config.yaml
arch: "vit"
model: "image embedding model"
dataset: "retinal OCT scans (Kermany 2017)"
train_examples: 98430
image_size: 96
crop_scale_min: 1
horizontal_flip: true
targets: ["finding"]
num_classes: 4
embedding_dim: 192
norm: "layernorm"
norm_position: "pre"
hidden_act: "swiglu"
mlp_ratio: 2
head_dim: 16
fused_qkv: false
bias: "all"
qk_norm: true
parallel_block: false
inner_norm: false
drop_path: 0.15
patch_size: [16, 16]
layers: 16
width: 256
positions: "sincos"
pooling: "class_token"
am_softmax_margin: 0.3
am_softmax_scale: 16
init: "torch_default"
residual_init: "zero_last"
optimizer: "soap"
beta2: 0.95
learning_rate: 0.0016
beta1: 0.9
shampoo_beta: 0.95
eps: 1e-08
precondition_frequency: 50
max_precond_dim: 1024
one_sided: false
adamw_lr_other_params: 0.00081
max_grad_norm: 0.5
max_steps: 12900
batch_size: 384
epochs: 50.3
lr_schedule: "wsd_sqrt"
decay_fraction: 0.3
final_lr_fraction: 0
warmup_steps: 2580
weight_decay: 0.1
adamw_weight_decay_other_params: 0.01
Rows from block 11 of a small image embedding model, named by matrix and row number. Rows with one number belong to one neuron. Each number is 500 + 50 x the weight over its row's rms, rounded and kept within 0 to 999. All counts start at 0. Numbers have three digits each.
Before each neuron's rows are labels from the 100 images, of 14848, where the neuron reaches its largest size: "responds to" is what is common among them. Only what is clearly more common there than usual is listed. The data: retinal OCT scans (Kermany 2017). In brackets: how many of the 100, against the usual share in percent.
# gate: MLP gate (model.blocks.11.mlp.gate.weight, 512x256), inputs 128-255
# fc1: MLP up (model.blocks.11.mlp.fc1.weight, 512x256), inputs 128-255
# fc2: MLP down (model.blocks.11.mlp.fc2.weight, 256x512, transposed), outputs 128-255

responds to: finding: choroidal neovascularization (70 vs 29.3)
gate.74:548568541521459495529613588412516487476470492464454481404538462545576541567477431490464477428562428463499531522526622468573494492526532487572530479504553398415486507454552552502411453535479602580462558463518540573499497504458482553498401505462444518538514533499466591505409449579461427477461388524580488565546497528540546517472502611626421441419445482475514535454495505438507536469524
fc1.74:404549470584510513465511459388501554501505458492571486417465452382416472561542497454552494525400462517493607460387493575430464457531521524453428481520463481515516519398556523466433566535494514495499586548537549531540472533433508512397426507455524519475469472507430411423436563471483442577458475470505527594509530546521530458525565514580421429536516517502540486442496571484484500443524
fc2.74:469390557504398495495460441508445509504449464569492459534525518482489506479429513529448472535561634454493493566539471504540522499595477424515406480532581375418491590531497571491580454610577419427466480494489473495525624549525597539479487499463497488481510543500522489411391458450617521547513454525545469475479453546473512464481573533562495570464515464468489469411502453566540449532496

responds to: finding: choroidal neovascularization (67 vs 29.3)
gate.239:376565525488417488507532472520515536491536469487526489462497521451597453510573463526500554495471444396473440446535540486442474477496511433466581495458528527521557469628519523388544524470497417445471583513416588498388475447545632516473518554383591480472485605425446470479475548500485574501480478410473498475492455551541579567465443533519398499449487512465428519484588515483468514516507
fc1.239:556506507569521512492552526596487436452504464452506565503518547533402439432475486445488458531524489623499511520503455481517474463439530522519596576500591428472552515564477436458539508432488515520541486434451471544365454485487510496497530444497427545507532523592488502507508513451611596505521548465467597475591451540463475459531479564583494564471443522619520537511490496442520519500460
fc2.239:482494478462554490530517480553422480472511480541460525572492556499509602448529459512539461605474458456561476486552573524493469509439459480466475527481594574516486570548461502535525555500525549518422521463443455555490440396520514561411502468516521492501547460493581476471460506431619453461446562375464492454476522504487476413526550597455414456571582524551504509598443529403506539502431

responds to: finding: normal (88 vs 51.6)
gate.466:484452501422403500523577489511517450468570485475457533483529425546562524462484532489398583487509465481548562547578531515504533614411484493484554472530488465397498382449482543554526490535529486535488538528510464518427484474523449554553460542457554523445533593518475593604533472539447504452577473515553442530492558512505419490517547450448476456449442473515508368488462534466485491463552
fc1.466:449431443518607428475604519470506581441476443492510453527413492502545499583559553548475514508524462444557505545548511557490511493449510468493419441462473539475501475483593501449568484418492496467551562518426563463472402520480490556427446443467626507585485456566533577396567551457543537527501503490484513440538497573418480497607424381504387521528541492467549510470498490471469467500515
fc2.466:492523546430490572451508378493553527554537570497454538454525582521467537402422490509499516524421523487440540479433486497574414566384484434503465429510523477511500536524503488453463495506557526540572592408540506498497459394539472576461499480505452575471474462477482494549579533597561539485565549531523497452500512531473472505405494442437467490583500586554461518383425526427500473488459

responds to: finding: drusen (82 vs 7.4)
gate.294:448477435434499512475568564435589545467533477489537563469576401404456464470456478438478536481451520571520554447443480369509533539505411528465575512476596508495542531495581513460550490574451577514543515494560540456518512488471465569500451471457605555477493547559576454444602447534527436486527469483444449429479481495451580352570476497499441525578466536521534519520530443468558599531538
fc1.294:423418463489430530485490480435524521477524529539530526441529468425476437474509535473502505413452462628479464498484471482510583570528441607448539522524702461476495497542489540488521466534488515542531484500532500456573580554441480577497503452481572552490516510624605455483539500486567428457525463489404489473503469511486627390636485378533450504571466488436481534461558457495511521545584
fc2.294:486442494510495500469502435559467464596494517463442445584488510555562529495525430559457482506492505532486419494543528439566502475494491505425448571546358468556514430550468513489450546562543556491461536430541503514510492501552485444536521525525499551522542602451393473528573462543466467578504566592507506431537426425555612624513494510466484451521429419585542534518542427470483458423579

responds to: finding: drusen (31 vs 7.4)
gate.491:524496480481469492554527487391557458533578435482538475508495411473528593543413485442480456441462482585471488396501524522449522440512537542555456505522603552473571462469516505475608506522524513468422543449519530497483557584402482448493531471427493489430422507527525440610526464410576558485580528566534453485460472425481500526514485431381514481485478524524493438429565480446594544453467
fc1.491:500403412479499417445468541493545575447449496492508511521494567475449529474424421501424527489450521507544518523550478594455471640505554473426477450484563430424482498441487542487450392579486556460506504558445442472424517398504401457411583526439453546461494537531478531534503551529402556577463500545519449421485535448485473530501508527556560407572553546535475515475547405455556598511536
fc2.491:506584458402496495457534537542469557466526563457518524532508550451532577566536496474476481417572494533439502544406543528565506490428559525546572597495461453506458409434428445498485497490448595481519478554514557426430528524495466535522368585520470428550519599557485463479506521448528452488502448485505418611527474515518480524553552454528605520492517607477491563440467507508445478513404

responds to: finding: choroidal neovascularization (82 vs 29.3)
gate.195:548466546520482533409551466560520544531426521467554653486516520496495490551472502484525539524417527496477573426403574628527533466606503505601515499491469460453504550521580617480524561535527489426506464578454542492509361398481540526489397590495518493649521471487490528568535479450548514462484485409488502444577471454386544537445490417495563457499480579465479527480563530589528541456576
fc1.195:514550636521540593542473475499403404507502490444412451405393470418499559462583494501516508460547494468487486422469477470526464538410483579514446498429463474524552423522424466537506461487447515520472487430465500504479548508411459447514517435525458601409498539536558520437498410501461529534435480508503426550538463525474507496450538535406520544410481476563454566504561443455521538603436
fc2.195:441477552590535533549470402401481500398538521588536544516499512404484464478489563462428494493485566423482547522518529450484550495621555473453466473484517503486544397502459473533489423453416513477470473428583471430447520456549575522549502538505560471526553435422558400595545425603428508473460432451445532562497627527588526467495467545470486482539528560607468550541472458429458515559517

responds to: finding: drusen (29 vs 7.4)
gate.178:460426472535420515529439461495473532453430462588548597522464465496542521486569430506564562498449546576509522456510508552464439558500534496476517504552550592491415444458477497582554416573467487455561590510528429438492495524505478597509474565549531493468518490495427452602578500441620588509474563465517479397460463535479490417524523576559408409537593495478506477469549552442518531470645
fc1.178:481481519521481437535497493358593527498404476526515513483463548433490532462517541584443522584399546574468561456573534533470372503525538566472523425477601530471395473525439457481502483566513537350503640573550456481609580512574460515499487489550531478437446511533449360524524425436520546487531480449508514552513532483527543529516421477552459422539517464563398534420519535432476547468564
fc2.178:482586506536485460402545568507563425581426473413471528558481474486553516541507504427503493564567509475520399546459515446544555472556488538428546466522459481596551516509497412415485563477547490530531473489500518487554584587456416510544442409534573511474517456417487451493450514519488421499586486448566456464521422426460599511674469447547538428519420537530484510539531646558533471459562

responds to: finding: diabetic macular edema (28 vs 11.7)
gate.472:488426566553499473471482546382415582573489468495515506470509471485535521539485494490486449502595502502503514478576470517536480578518438538490523473498480487463557506525395580519521520506546562491552505490511593561601444527494609430431494513485479474497494539548443544557527479493501505517419511532418545465372517528619468529497425553428489402449422458516556529523472498552474454465488
fc1.472:492470465388504515406454482539553535512546504498502502510576466578596414473548479484538477558545573535462458460509521479426455436407517458419507580425569448520493503521507487562463571548534431573376523514582506523430524429532514513529400534469498599555482443440456532439404546460489498416503493533558503508439565459441486458433498402475499521590539514473432527467557442496515485497436
fc2.472:457443485417517543465443485429463486499505515454447531468478511619572574443563467567519570470554471524503546493531496527516487500518584525571472577457492615484514535513520520491558509527449495510460485561519443489521498575525504446506475502590529449591535528464552588500394484455513546542427441498503575474475480472502427414492568487579437472531464504523468477469414622514444465539557

responds to: finding: diabetic macular edema (36 vs 11.7)
gate.268:477407424543515541591496516527501642513551435490416573467506456508458453465466531508547560534545526490478398538448534544461485492552582511557546583534482482547526466481494428522514587470481408474468505463539517537558445480478520501558555466439487493465486446491641448539446504494564511531556470437444539483616546548431489545439515475489614529506439508432468464498558518512436464431514
fc1.268:583563582551496506412506481448541404516476585525568514613484512516548482492514553514500439493514516486538590473518437414507500526520498548528445428535472536461525556570411576510525527525582617533524509542537522568431548474523433551490473529541470531422405522479410637548534531514459537507415532538545524425432489475478523459553494492523440473524520524546569493464513467540471563473489
fc2.268:430475446533491505536542453498489546487496454474534465447421541464506445475552463407574497544506536501499484500493390534444511499419520554425527541471511482430538592495531516549512553477484480491502606589367498468496395446515516511377509475455581387504527482467572597505447469483448563487531429468543547502496487464528444531465604493492465430506413488584501476470561482431481576417481

responds to: finding: diabetic macular edema (35 vs 11.7)
gate.357:487468416462432476485486520559501535535509482521586465492496637530556550468489505561542499479484498460451449537527508533542487492556394532521402486449459513491547478482562585579538483482495456528497530520514398491543467549614508487463523511536547482572459587465422507425450450610539426476593507459518519491523521490539491560494432494560507548491521550453483440505439481433472545515538
fc1.357:585491546487534490496517476514448530486501515636432485526602417540540521436478596438533482456528471385549545462438507531434512612433430525417572524675456530542474600454543491539586509507524530494529546478505482532457446510513519467471488471450467467426498525496500581437576547544494619497438488452530435478456456456496532467513542522492468520483516549549560510556569474526429503463518
fc2.357:551538577466510475483519436564502450545520449586576394579460487529438470485478517539498498539509556501460523503521515450506411420475625460521569516423383494494448481501437478621553494578466480571485493440470463474490450547475439482450486423467389466417457502552517543550562522515414558561468466493507528434411450573502501558422538479554494548525506446568506462575555534561478431449585

responds to: finding: diabetic macular edema (30 vs 11.7)
gate.261:546552505524570578566494506510512532434603514421567399470472503488536527500472504479536494461504419497616359460458554554598482531517604501456460395505487512415499485551424591478452562481549478559528561501523535448474463442423539534492485424490551448476511511531526518514576533588499488453464525425566549482501505482515436507500475515435519502546493446511459481422497518517447486559533
fc1.261:559488424581482424466548431560502438465523466461499470588472418443589476471468567460385466532462519527535492453484593501469523429536534495580556447464503479456499483592470564503475453636499467562543447503515557579517501435437504528556461515582472423456514521485560461537513454473479449447501479493488430474481446528469503561470536501498525465499522562479510501490587500470459529483484
fc2.261:484506570565518537470548441460508527544560462472493525464563491421501448546358568504451445488512524575584561511527473428434520445533521433496524491537557594461524503607507482435444601547448552566441464501506471448474532500496541489541469502509528462534482478476417496455535480468553461499464500521503552502427426643430506438510397565480508405497604500433501531507526412477483537474587

responds to: finding: choroidal neovascularization (67 vs 29.3)
gate.107:474546571494531531450566616480577512483572563535532485426561612511560435525521462432554445478550490431472501495576516501463451457650581430406565475560475562553523442468589403585470505461530465447407443572528442580512529511519531447491502487479506476554498520449476435567539483510489515487554571530536538449537505512521536585605495466558543617575486510491480487467473523466463504525474
fc1.107:494518469484528576538442514558446519447603488478578472544563568501545400408454471483453466539424547489533602424524578506531631431511564524480496457589592476538446502493491483543449598495475493529550432526486496504504440481401417452505525489455486554532507477496575451528572520484430532527455512450592538568519479533526486541512469545410504444511549552492408460502477520485475457514509
fc2.107:522497456495483525588462556547432508498499506451535561449562553464539482490460519466472442501553423477497468490472525494578513573475528477520564480566548480517520431590488437524524521636472510490485541541504484594395422549491487499582477557549573509446465538575524562527590500458369449402626452515456522655539558561507430353447500499478481502562419502602524446509467475508515402495500

responds to: finding: normal (92 vs 51.6)
gate.194:501469601527564504430547450565487534484530476512452555543485398488481548418478482470468598514541487519526526545511502517552495555540411567542465566474588547461461557587463484574553405377492490563468509561514589521514519480542601538515487531429545576519546529460444443654471483584453504558394511574499551519530473523572497500464487545531441590529508472426454439458407417533506518462534
fc1.194:500552492492433527515521536536517456486530432559451550486499500520476469426543552531453544462540542589445554530418475531576541523419581560557481548486580461513574573472546480517397543486492562556486518521549577520602570470464519555431554459433605540531535487441406459521423479441487502485468468500564498389519537481510540477485485575385548571442615513448493431537502424517475499519445
fc2.194:555405395497440621423532548591383523522510523463526510492552499418479502490528489500553510408480517457497461465482479565515577504515456500555578546553616482624540578486504566493513443524508502491535479524504478561542495553485505539464397470528468497458481538492503520498430501451390444460551515501471476504559529480412541539569459492561451456510511525443471512417582542550538500498486

responds to: finding: diabetic macular edema (75 vs 11.7)
gate.11:495523447491512468420506414518495560457570449511522482560517459426467436510564606447584566409565481499520547518623470602601489459536450556497505488519515412531503483472484484592506632504515487532572473525465521527512475507529492507466558535526501409526456486573505433511557475525524648527450512540402515466499429441481531571449555474503490457524394579515454468445522457494508492470597
fc1.11:498573498444495472458428454492512453449470563477459512495469512447501518567559469456554490523561500504449446509504518407546472478441507471521470430470563496490523491532403490532546449513460480453530506512538521598464509412574488503595566570589487422486556453464512423518553419475435474518459511491617492565496535488497555586435504493558428447550457470380582501427585505508444464504579
fc2.11:425516448396543628530484544494525482553496541484446529461480500525491512520529557572477472569532489456533537470491421397588565454486442402482501395446503526458458486565531371464514533443491484451419460519458544494570549512452463507491552509537535428394424533422382459484512541459558561561474515494562455509506508530456488468559514480497511480589565546534559475514569542495440514532471

responds to: finding: diabetic macular edema (64 vs 11.7)
gate.379:454413465478464478477585591543535441501534449440495537435509467473585438440499411494418534519429467480429509495368531461472478445617485589571469495547513562535569481493406497545556552510540431548522516457461540554441526507490557508517568493592501510430557550533532514506456545552454446552455563592485527532548479500463471409509472395488528460532444522514536526500412527551569455479501
fc1.379:512451519546482471474446514552485437491526486433496589515615508474568492522476470558509482598532434507445564542423563490563429364525492462584563545518507543552526580456465450506473568505480385475500480419437494513524466525457575449584522570509483482531421347554421489567358535493505421499435478476462491475511519480493480580513533503557519448507519542475532537461505459532465469564585
fc2.379:517547401516525449546557514486554452487575387445459503532467446464430438619469514553418467490489484518568564500515485437459449509450429563563488498546503422495518564564549503378475516481500522497500574450497542501509546579505458418549436418491494525582573477509529534416502439525512494515467478509482535472536539492530394539608458480573516470535517588557517553493503638472470572564463

responds to: finding: choroidal neovascularization (62 vs 29.3)
gate.133:528584605513624514501562437533522482513490465487514467577530448425533418419487515469404566489476564560499494546510456458424493483513494474487416456521423413518484598424440542556477555463513490381510583450502514559433483518400565509407543528494551570493545467421486484475479591432537568484536506497519495485487489446426462503449497495546589531459453479490458428503605445487412601462525
fc1.133:574569508496567445445536528575528501520501473481531480553519418489527476375484460423422605591447478502511489521516531466442501504500521516465446564529562446485518562480406526573451457477493522438497538531490464566547556456447502446450497543540524540498490479481580512458384545462624513448420522451533417545566447515421534516480479511533532563519431462528563521522608525504472533510541
fc2.133:491465558554492542585560507452502547415472528529464556580411526485428523403484549531488499445445523478562488503451471580587577456466526538482482467488503489449489436536472397532481449495537420436494560441456544452505513555427450482575534440564525504433488419445470562575446461583460493461451480518524514533445525551434524396541480587426492486504550524464519574422534505630578476408436

responds to: finding: choroidal neovascularization (80 vs 29.3)
gate.200:493528485537486546579431458489506480450497461482438489493480453517474481495535490485487512569467504431459554541537439560534400498542492392554588515456482486571541381472490491556561520504522559519502596474433538507447436564554509615494446564579530484407526473433436489477547533597519556438549454561462450558536421449477493436446537481456575483654505559456461453546482496526511519558547
fc1.200:462399437496542501520473428630558537532539475514450494539561578434502446513529495511545494503530494520555499448519595473398477549556428455433552529531456562538516509544462534450484454436494502541426545449485499522527548445442495523417580595483553465516516519546389516499525484437580548411471484544450576487412482410432573432501457500510506447498537513518367515505407498454571527452486
fc2.200:541473457528530453515508593494466522472495524450433328453486509380586457524370519500496442481504599658477427550451488506517480485610475495549453476624487533554420464595431566407471480502419393446472548591484411498563498471519560585431544497511545432474535510395460486537483545465452610517527535488441549491496443486474477490445557432488519539502489502493487581500490553530550464467425

responds to: finding: normal (80 vs 51.6)
gate.100:428563549484458457496518578475475451501597493600467502452548556395518504516411549590469462396497536486525589400503427521510430570499584478384472455480583523573504446582508463522510554483583466479517595508562495476526499512449538566495488525470541543554478521427457459516508484484568540514422545446512494520526496569551433511551453506545489421525611597501442503519443464471520471460468
fc1.100:501389493572544577545466530502509548517471418392489435547530363486524561400463529463512530590424491431548524542569519584439417495491449565539510595510435461562545446428426505454476508453492452515589491512426547515484501515494465510514430497499538463535495492506466506502558572533514523497564463497584487485444416454484572557469539576451502500545452424435559482467521449565494597567492
fc2.100:514431422499481573490569527511502427460466481527472411402554523612517516531495516483481449431467483508404507512560452560494480434438580467586515486460457567583465564572417478526481545575562473468555478554521475496578458549394492484489502529437542588511569449581620462597439420484485527455563492480481494415567494488436457541627530434442463624443536447409601512471429496523464481524463

responds to: finding: choroidal neovascularization (67 vs 29.3)
gate.36:446499550536574551477514455387467543456518473471481534436550537627486427492528504524554594460452581503540487502600547463552534472511445528470451521564526522593482475459457507506547591521426468556454542442417478488480535428420499554488531460509523513496494478499500498481490463562500522476395499532500528482427440618432519493452487502472531505485526486545575524405503434447540541381436
fc1.36:458536503470480525607425467502499470508537538504464577462510431468573522537467569540474468530578462474461416511477561475550543467527479593420418626405449545477520590457424469481460505479390569476471486493427451511534477587417526505445472515479550455582396510581484491496500573421514580478529504474518466501471528518472457417479480570582404506514533471466471485428381440553518494437452
fc2.36:442463530410425418537441462507487445559466541582578510522460440550494442529480477496486460567423501575442477493548503462534475572500449442498513483436431454391501596423451482503555435494492496417546557426479566443487472445365526472443473505555527496457526412594546508588479572433525496420536650533603483568502580538599500408558479483461494458527499547571515411500459478506516519475532

responds to: finding: choroidal neovascularization (61 vs 29.3)
gate.6:607541458552493471542510513398562448503459438542467575510531521476498497539497494517465543604570483584509460530477468454453494515481590479481530527489474538543449551503542534598515524524428504511473462522580553468503412470452451489395433542504438494539550382581516435454522478400444468524485519513549479615552391499555593535467426515415437415481438468426403445455456438500476437456515
fc1.6:565511537453434489423493585484499521549447527498619477444475426517501501449498429427520459532558457505506464456430471494532504410460514451519476510508454408468552559418513427468535542519533514602422483528519435511514585459480458378456496497474432528523544505492582482427511462485466434451559468523592474517516427533510562512507477479458523542566511487484382468493485509501466485477558
fc2.6:465523475495498559536461536455516549486455487445559592531582517592428515591379472507532429445410517487540528465499467403385538440474493445536480527473568500510510451518459478533570505532489551526491510543419446430461524484467420475450512524570491524408449431587497479500581494460549488525534424525470554498597496451456575521444569495493469525501500406433408697580399493433521451492509

responds to: finding: normal (94 vs 51.6)
gate.40:508532524559585545526579424481555483490413444433522475493470481512526504524489473412482536395472456428483478448512392471552521542533559513520488500472511477525556481452525411574532576566466478441494513475468603596546470473438436469487446473481585465538557590405555542459523551474408429534502579491474523507501487394527428481433503492476545526556490584560489548527490389553478518500518
fc1.40:568449571511436435562464485539402631470488580514469523461524445483486601500518475447554471580589586453514528550533511515470496457567489445491581506512527495524519487472455513489521444473491425546424520545504472479432417459505627510528471522526518545416429436482537368535529434456533532511478453530483466538521541544559481449543473433491528530418550537449454443507458565411396562530432
fc2.40:469562473511454526460449516532501469470448449435485603465467521530453449495541490516488505452514464530544516422447468475459381528548455499502512506435395568466501567505652516490542503471440448453467564496489540529485446518460557532513446493454533447515446487456548553612471495440500515404453385364406502459467589493443554519480417470501577566529547582528437539533588507482422538482444

responds to: finding: diabetic macular edema (31 vs 11.7)
gate.296:469415480388518464517491497496440476524559490422504476584452510439521477472517529492492440533458624527529368471525512589579385469557612531589460566550501536482422459500533518479485496470507500472498474470461443614433429558512495591432569466466548462620473565538548468438476603488516520465485569494478469480549514438568567447519454468454528481511472463544452530525597571473540556561537
fc1.296:487539563568440508493555584533465461514522435542476500439464534400470421518508568518416507453575449550429496477408579574576475485525546511468453569588488590473550498500380498463546438608525578464557443510533474451468457563387539576440508509436504463523421526485533465426444500499534610500483444506547442426586474528512576470495483421479515479555481485572444477491579549515498470554513
fc2.296:488536437420426550463555535494461485515433528482516480593560511561535478421526548520530444533562501513388570499507478507550489496457527553496420531502518444500545503486455524473492453503420471442508536451499496412500525458627445568370524470405436449464495441478473478491391470501447530468510446490456382513477479485510519639577549607477575432493539464472499433526504506458583425523462

responds to: finding: normal (100 vs 51.6)
gate.447:467528516432491458503531551492541521452510507461559440414475516463502394550513451523499512473508512475443467506498455546545552450499572471588453378465453426513498354528476543530432500393593561498475395472539496495418540426447479532499610519557523536501429439537465503570378582422488578525479559548485520441548530464515476504486493471517554539471472493451484429552610526520446405512535
fc1.447:422502519518519519545565488511511510486574467461399521437452521535472506466501529608559473499492537470594518544552495444435596450493574562643516536410406470537485510515449539423437524471529488549557551517533451553634450510476581564499470483477601537498571426482478577502500546427533393482608455413469543542471524442469492450471478475595610542520419536509506515473543568616588429512531
fc2.447:542535549556559432523482467536515467525584491435558536425630395454419479499428513499533442420463486396551491552588543523540580474544459490593488517401461510514447546587435578427534502528573443446430534437524479560508493499502548560499521524588559551509524507500494489400571483455422455462594507535462481525538510479538495446496566467499569559491506437571417528420510458492379536556575

responds to: finding: diabetic macular edema (31 vs 11.7)
gate.185:518520458415439472502450520509514443474518486489454451476547576416502510472509491525497496465465514499384512492461563564512461512517485543409531369586573508608500430478499469567550613487464513478469513474591493431492547467453543508507485487467555525526643480453537539497490408454493526563502504537435413371579562567510518540528445492465493428545531535556503490425529516460447435502495
fc1.185:543473580528535403460464509560523510562545561556477483525459482552559564475486462486450466472581435571463453516482560503543472492491500424491517489457421546527479572478635569467515568512496517475493417517507492550532498539431440480529456440585469568521491496471417528517495449383496517529515404463465493598584544530478425394578503479473568540485630490544529484514473504514514475458473
fc2.185:559452573455605478527452392537590548412457558559547483485468456400466498441460571527489553510493557426497470440481480570545435583484448550543448414452575523525522507513496500501523509406583498529650500444475505451427492517513469523487502584534568531475607551505430601426518445498458471491478573556523588558436479554500425456456476454507517469471485520569461485473504479456471483532543

responds to: finding: normal (88 vs 51.6)
gate.486:553561494453629504461512582474533520504496505485402518439477467546513410491581548593548474524544529499526519419443466515521448491563497510569508493551415465598528517475543477601539566567595434529529523494574540462567554456451621560449423442550496538513484478426517539509460532553534473419481474509501483400602570497477558435471535484478497439583496448508452556533447467527515459586446
fc1.486:488521448438505582539497498486544552577505499456495451480439512494484471643609465506458504503519534534558500343551654526441501461641485528575500545533476513546523471511408606528507482545502499539534465490571539513484410501470562442570469457579583485509461520512463627478466579529551616504531481489481599425556571503449571445546558502502520447430451572451571517533470406474537442606438
fc2.486:463581578494513490396560525524483454509507470396549455514541464537441566499554461596564512507487599591512426469393501451489472473632436496562475547506464462435522541474432556506508463478457506511506457541511477488515454516467549474475522496498422536497493551502520494529510509487487505567520492443494495505548498427374508480513539520583484454488534540538529477478492551456546491542578

responds to: finding: diabetic macular edema (50 vs 11.7)
gate.203:492603461449459364512554539465493545523474575560451482483551403459561508567498560390507525511482542462427480619491542509659455450515442460500503524536473432631476464487463498531540555425459589533456555448478535561484525467462527548513479568440529544469473441569502495502508434454537538503357473479459502466446489512487457570612513503594578489452506400567478494502563544487480484468470
fc1.203:464473542454496463349512435558499480570519477550562401619538471481399458493481402487453430547561515412421512484497453528430527532523524483472449520519540532512449543575509580500473498484414540551590476469467482513474567436544520452456511475493498492505566499544498535531461443513407521450506564511534486499547505520486491457496561516564410579425540514539483459533491564460506551516488
fc2.203:436482517481417529590525516487565621561530460460583511495408528530555399542419504428520398478560381540540477448575435479471480474559479541495578534444524517425531533461582522494502490545544435427513484484605491501550445516533487434501562524506486534480441561525521555480540501453576513501488550476407526513460435470478530556490501467503511503539561455489433485523533534470527467481474

responds to: finding: drusen (74 vs 7.4)
gate.500:602436481536476467397456538533449470463573549570489549444474512438521467448578522475555502482479457462465514465571470445497540464562542438476403534481437498513527484416457425501503482444471596480548556536479546497519523538455477434435501590488422558439486461488548499540497512412527507559465451501470539590496550534600567432427544492455569564520452511582584489604516517455396401524419
fc1.500:502498496572483421589491485467588603554500576473471522453472518469527557537462475488482522440531495519477505495540533592599538460603567582556521482536428470429537560581472486509485557457536495416468438514489402520513411505463442433556499401506487516486508487418488444551412549449433509536413512580432506358531545492464508526548514499474523551435422572608401465492535443533498418481482
fc2.500:469447589567425464606455493522491554434466560450575443501413475472476581485513484491495567364481479579518512478423525562539561499535533574472503466500492522534475519459537495445551541471506468505451531540510474493526455488473438564521499422429581449585481529557504500517517498458507500519480442494523473431574544483512406528522419575508598519536490612564505439492530389460487446559495

responds to: finding: diabetic macular edema (49 vs 11.7)
gate.411:541523466500514601441482566469516550499480516399501542499518502489586608409531515474532460461538493456443559503469502534480462517468409491438537499484485505535472401583547439495554583489549573420494460494497517450457431563487582455606446463488423476575561527451539470477535547596502491529546442498527413514479507518539529526457405506435509452414450541527392421382512483497509527517534
fc1.411:550478561468502477461454443541448466574493445493496525517496505429433435469486417451518527541515575472553517505528553506519507526580491615482602460592544502614530448483442470449449561457422543404405435577528447521415550506503405419453494469410414543612438556505465487467407480535587505528496543543502443532510434464425486615460499482543433506460489521441469485504563547563519643530472
fc2.411:564479452528472488514519508446465543506552528514440472419533569482464446560374497489472422492532548460517452469534404478474500477491535506472562495500497501522534413547461550537474433418495552498483502492508557405504569460547493503377467439464508448521452535455536524496438519545483416452446521503546531511532426542448438674508478382475448592516598510522436500548534524460488579541424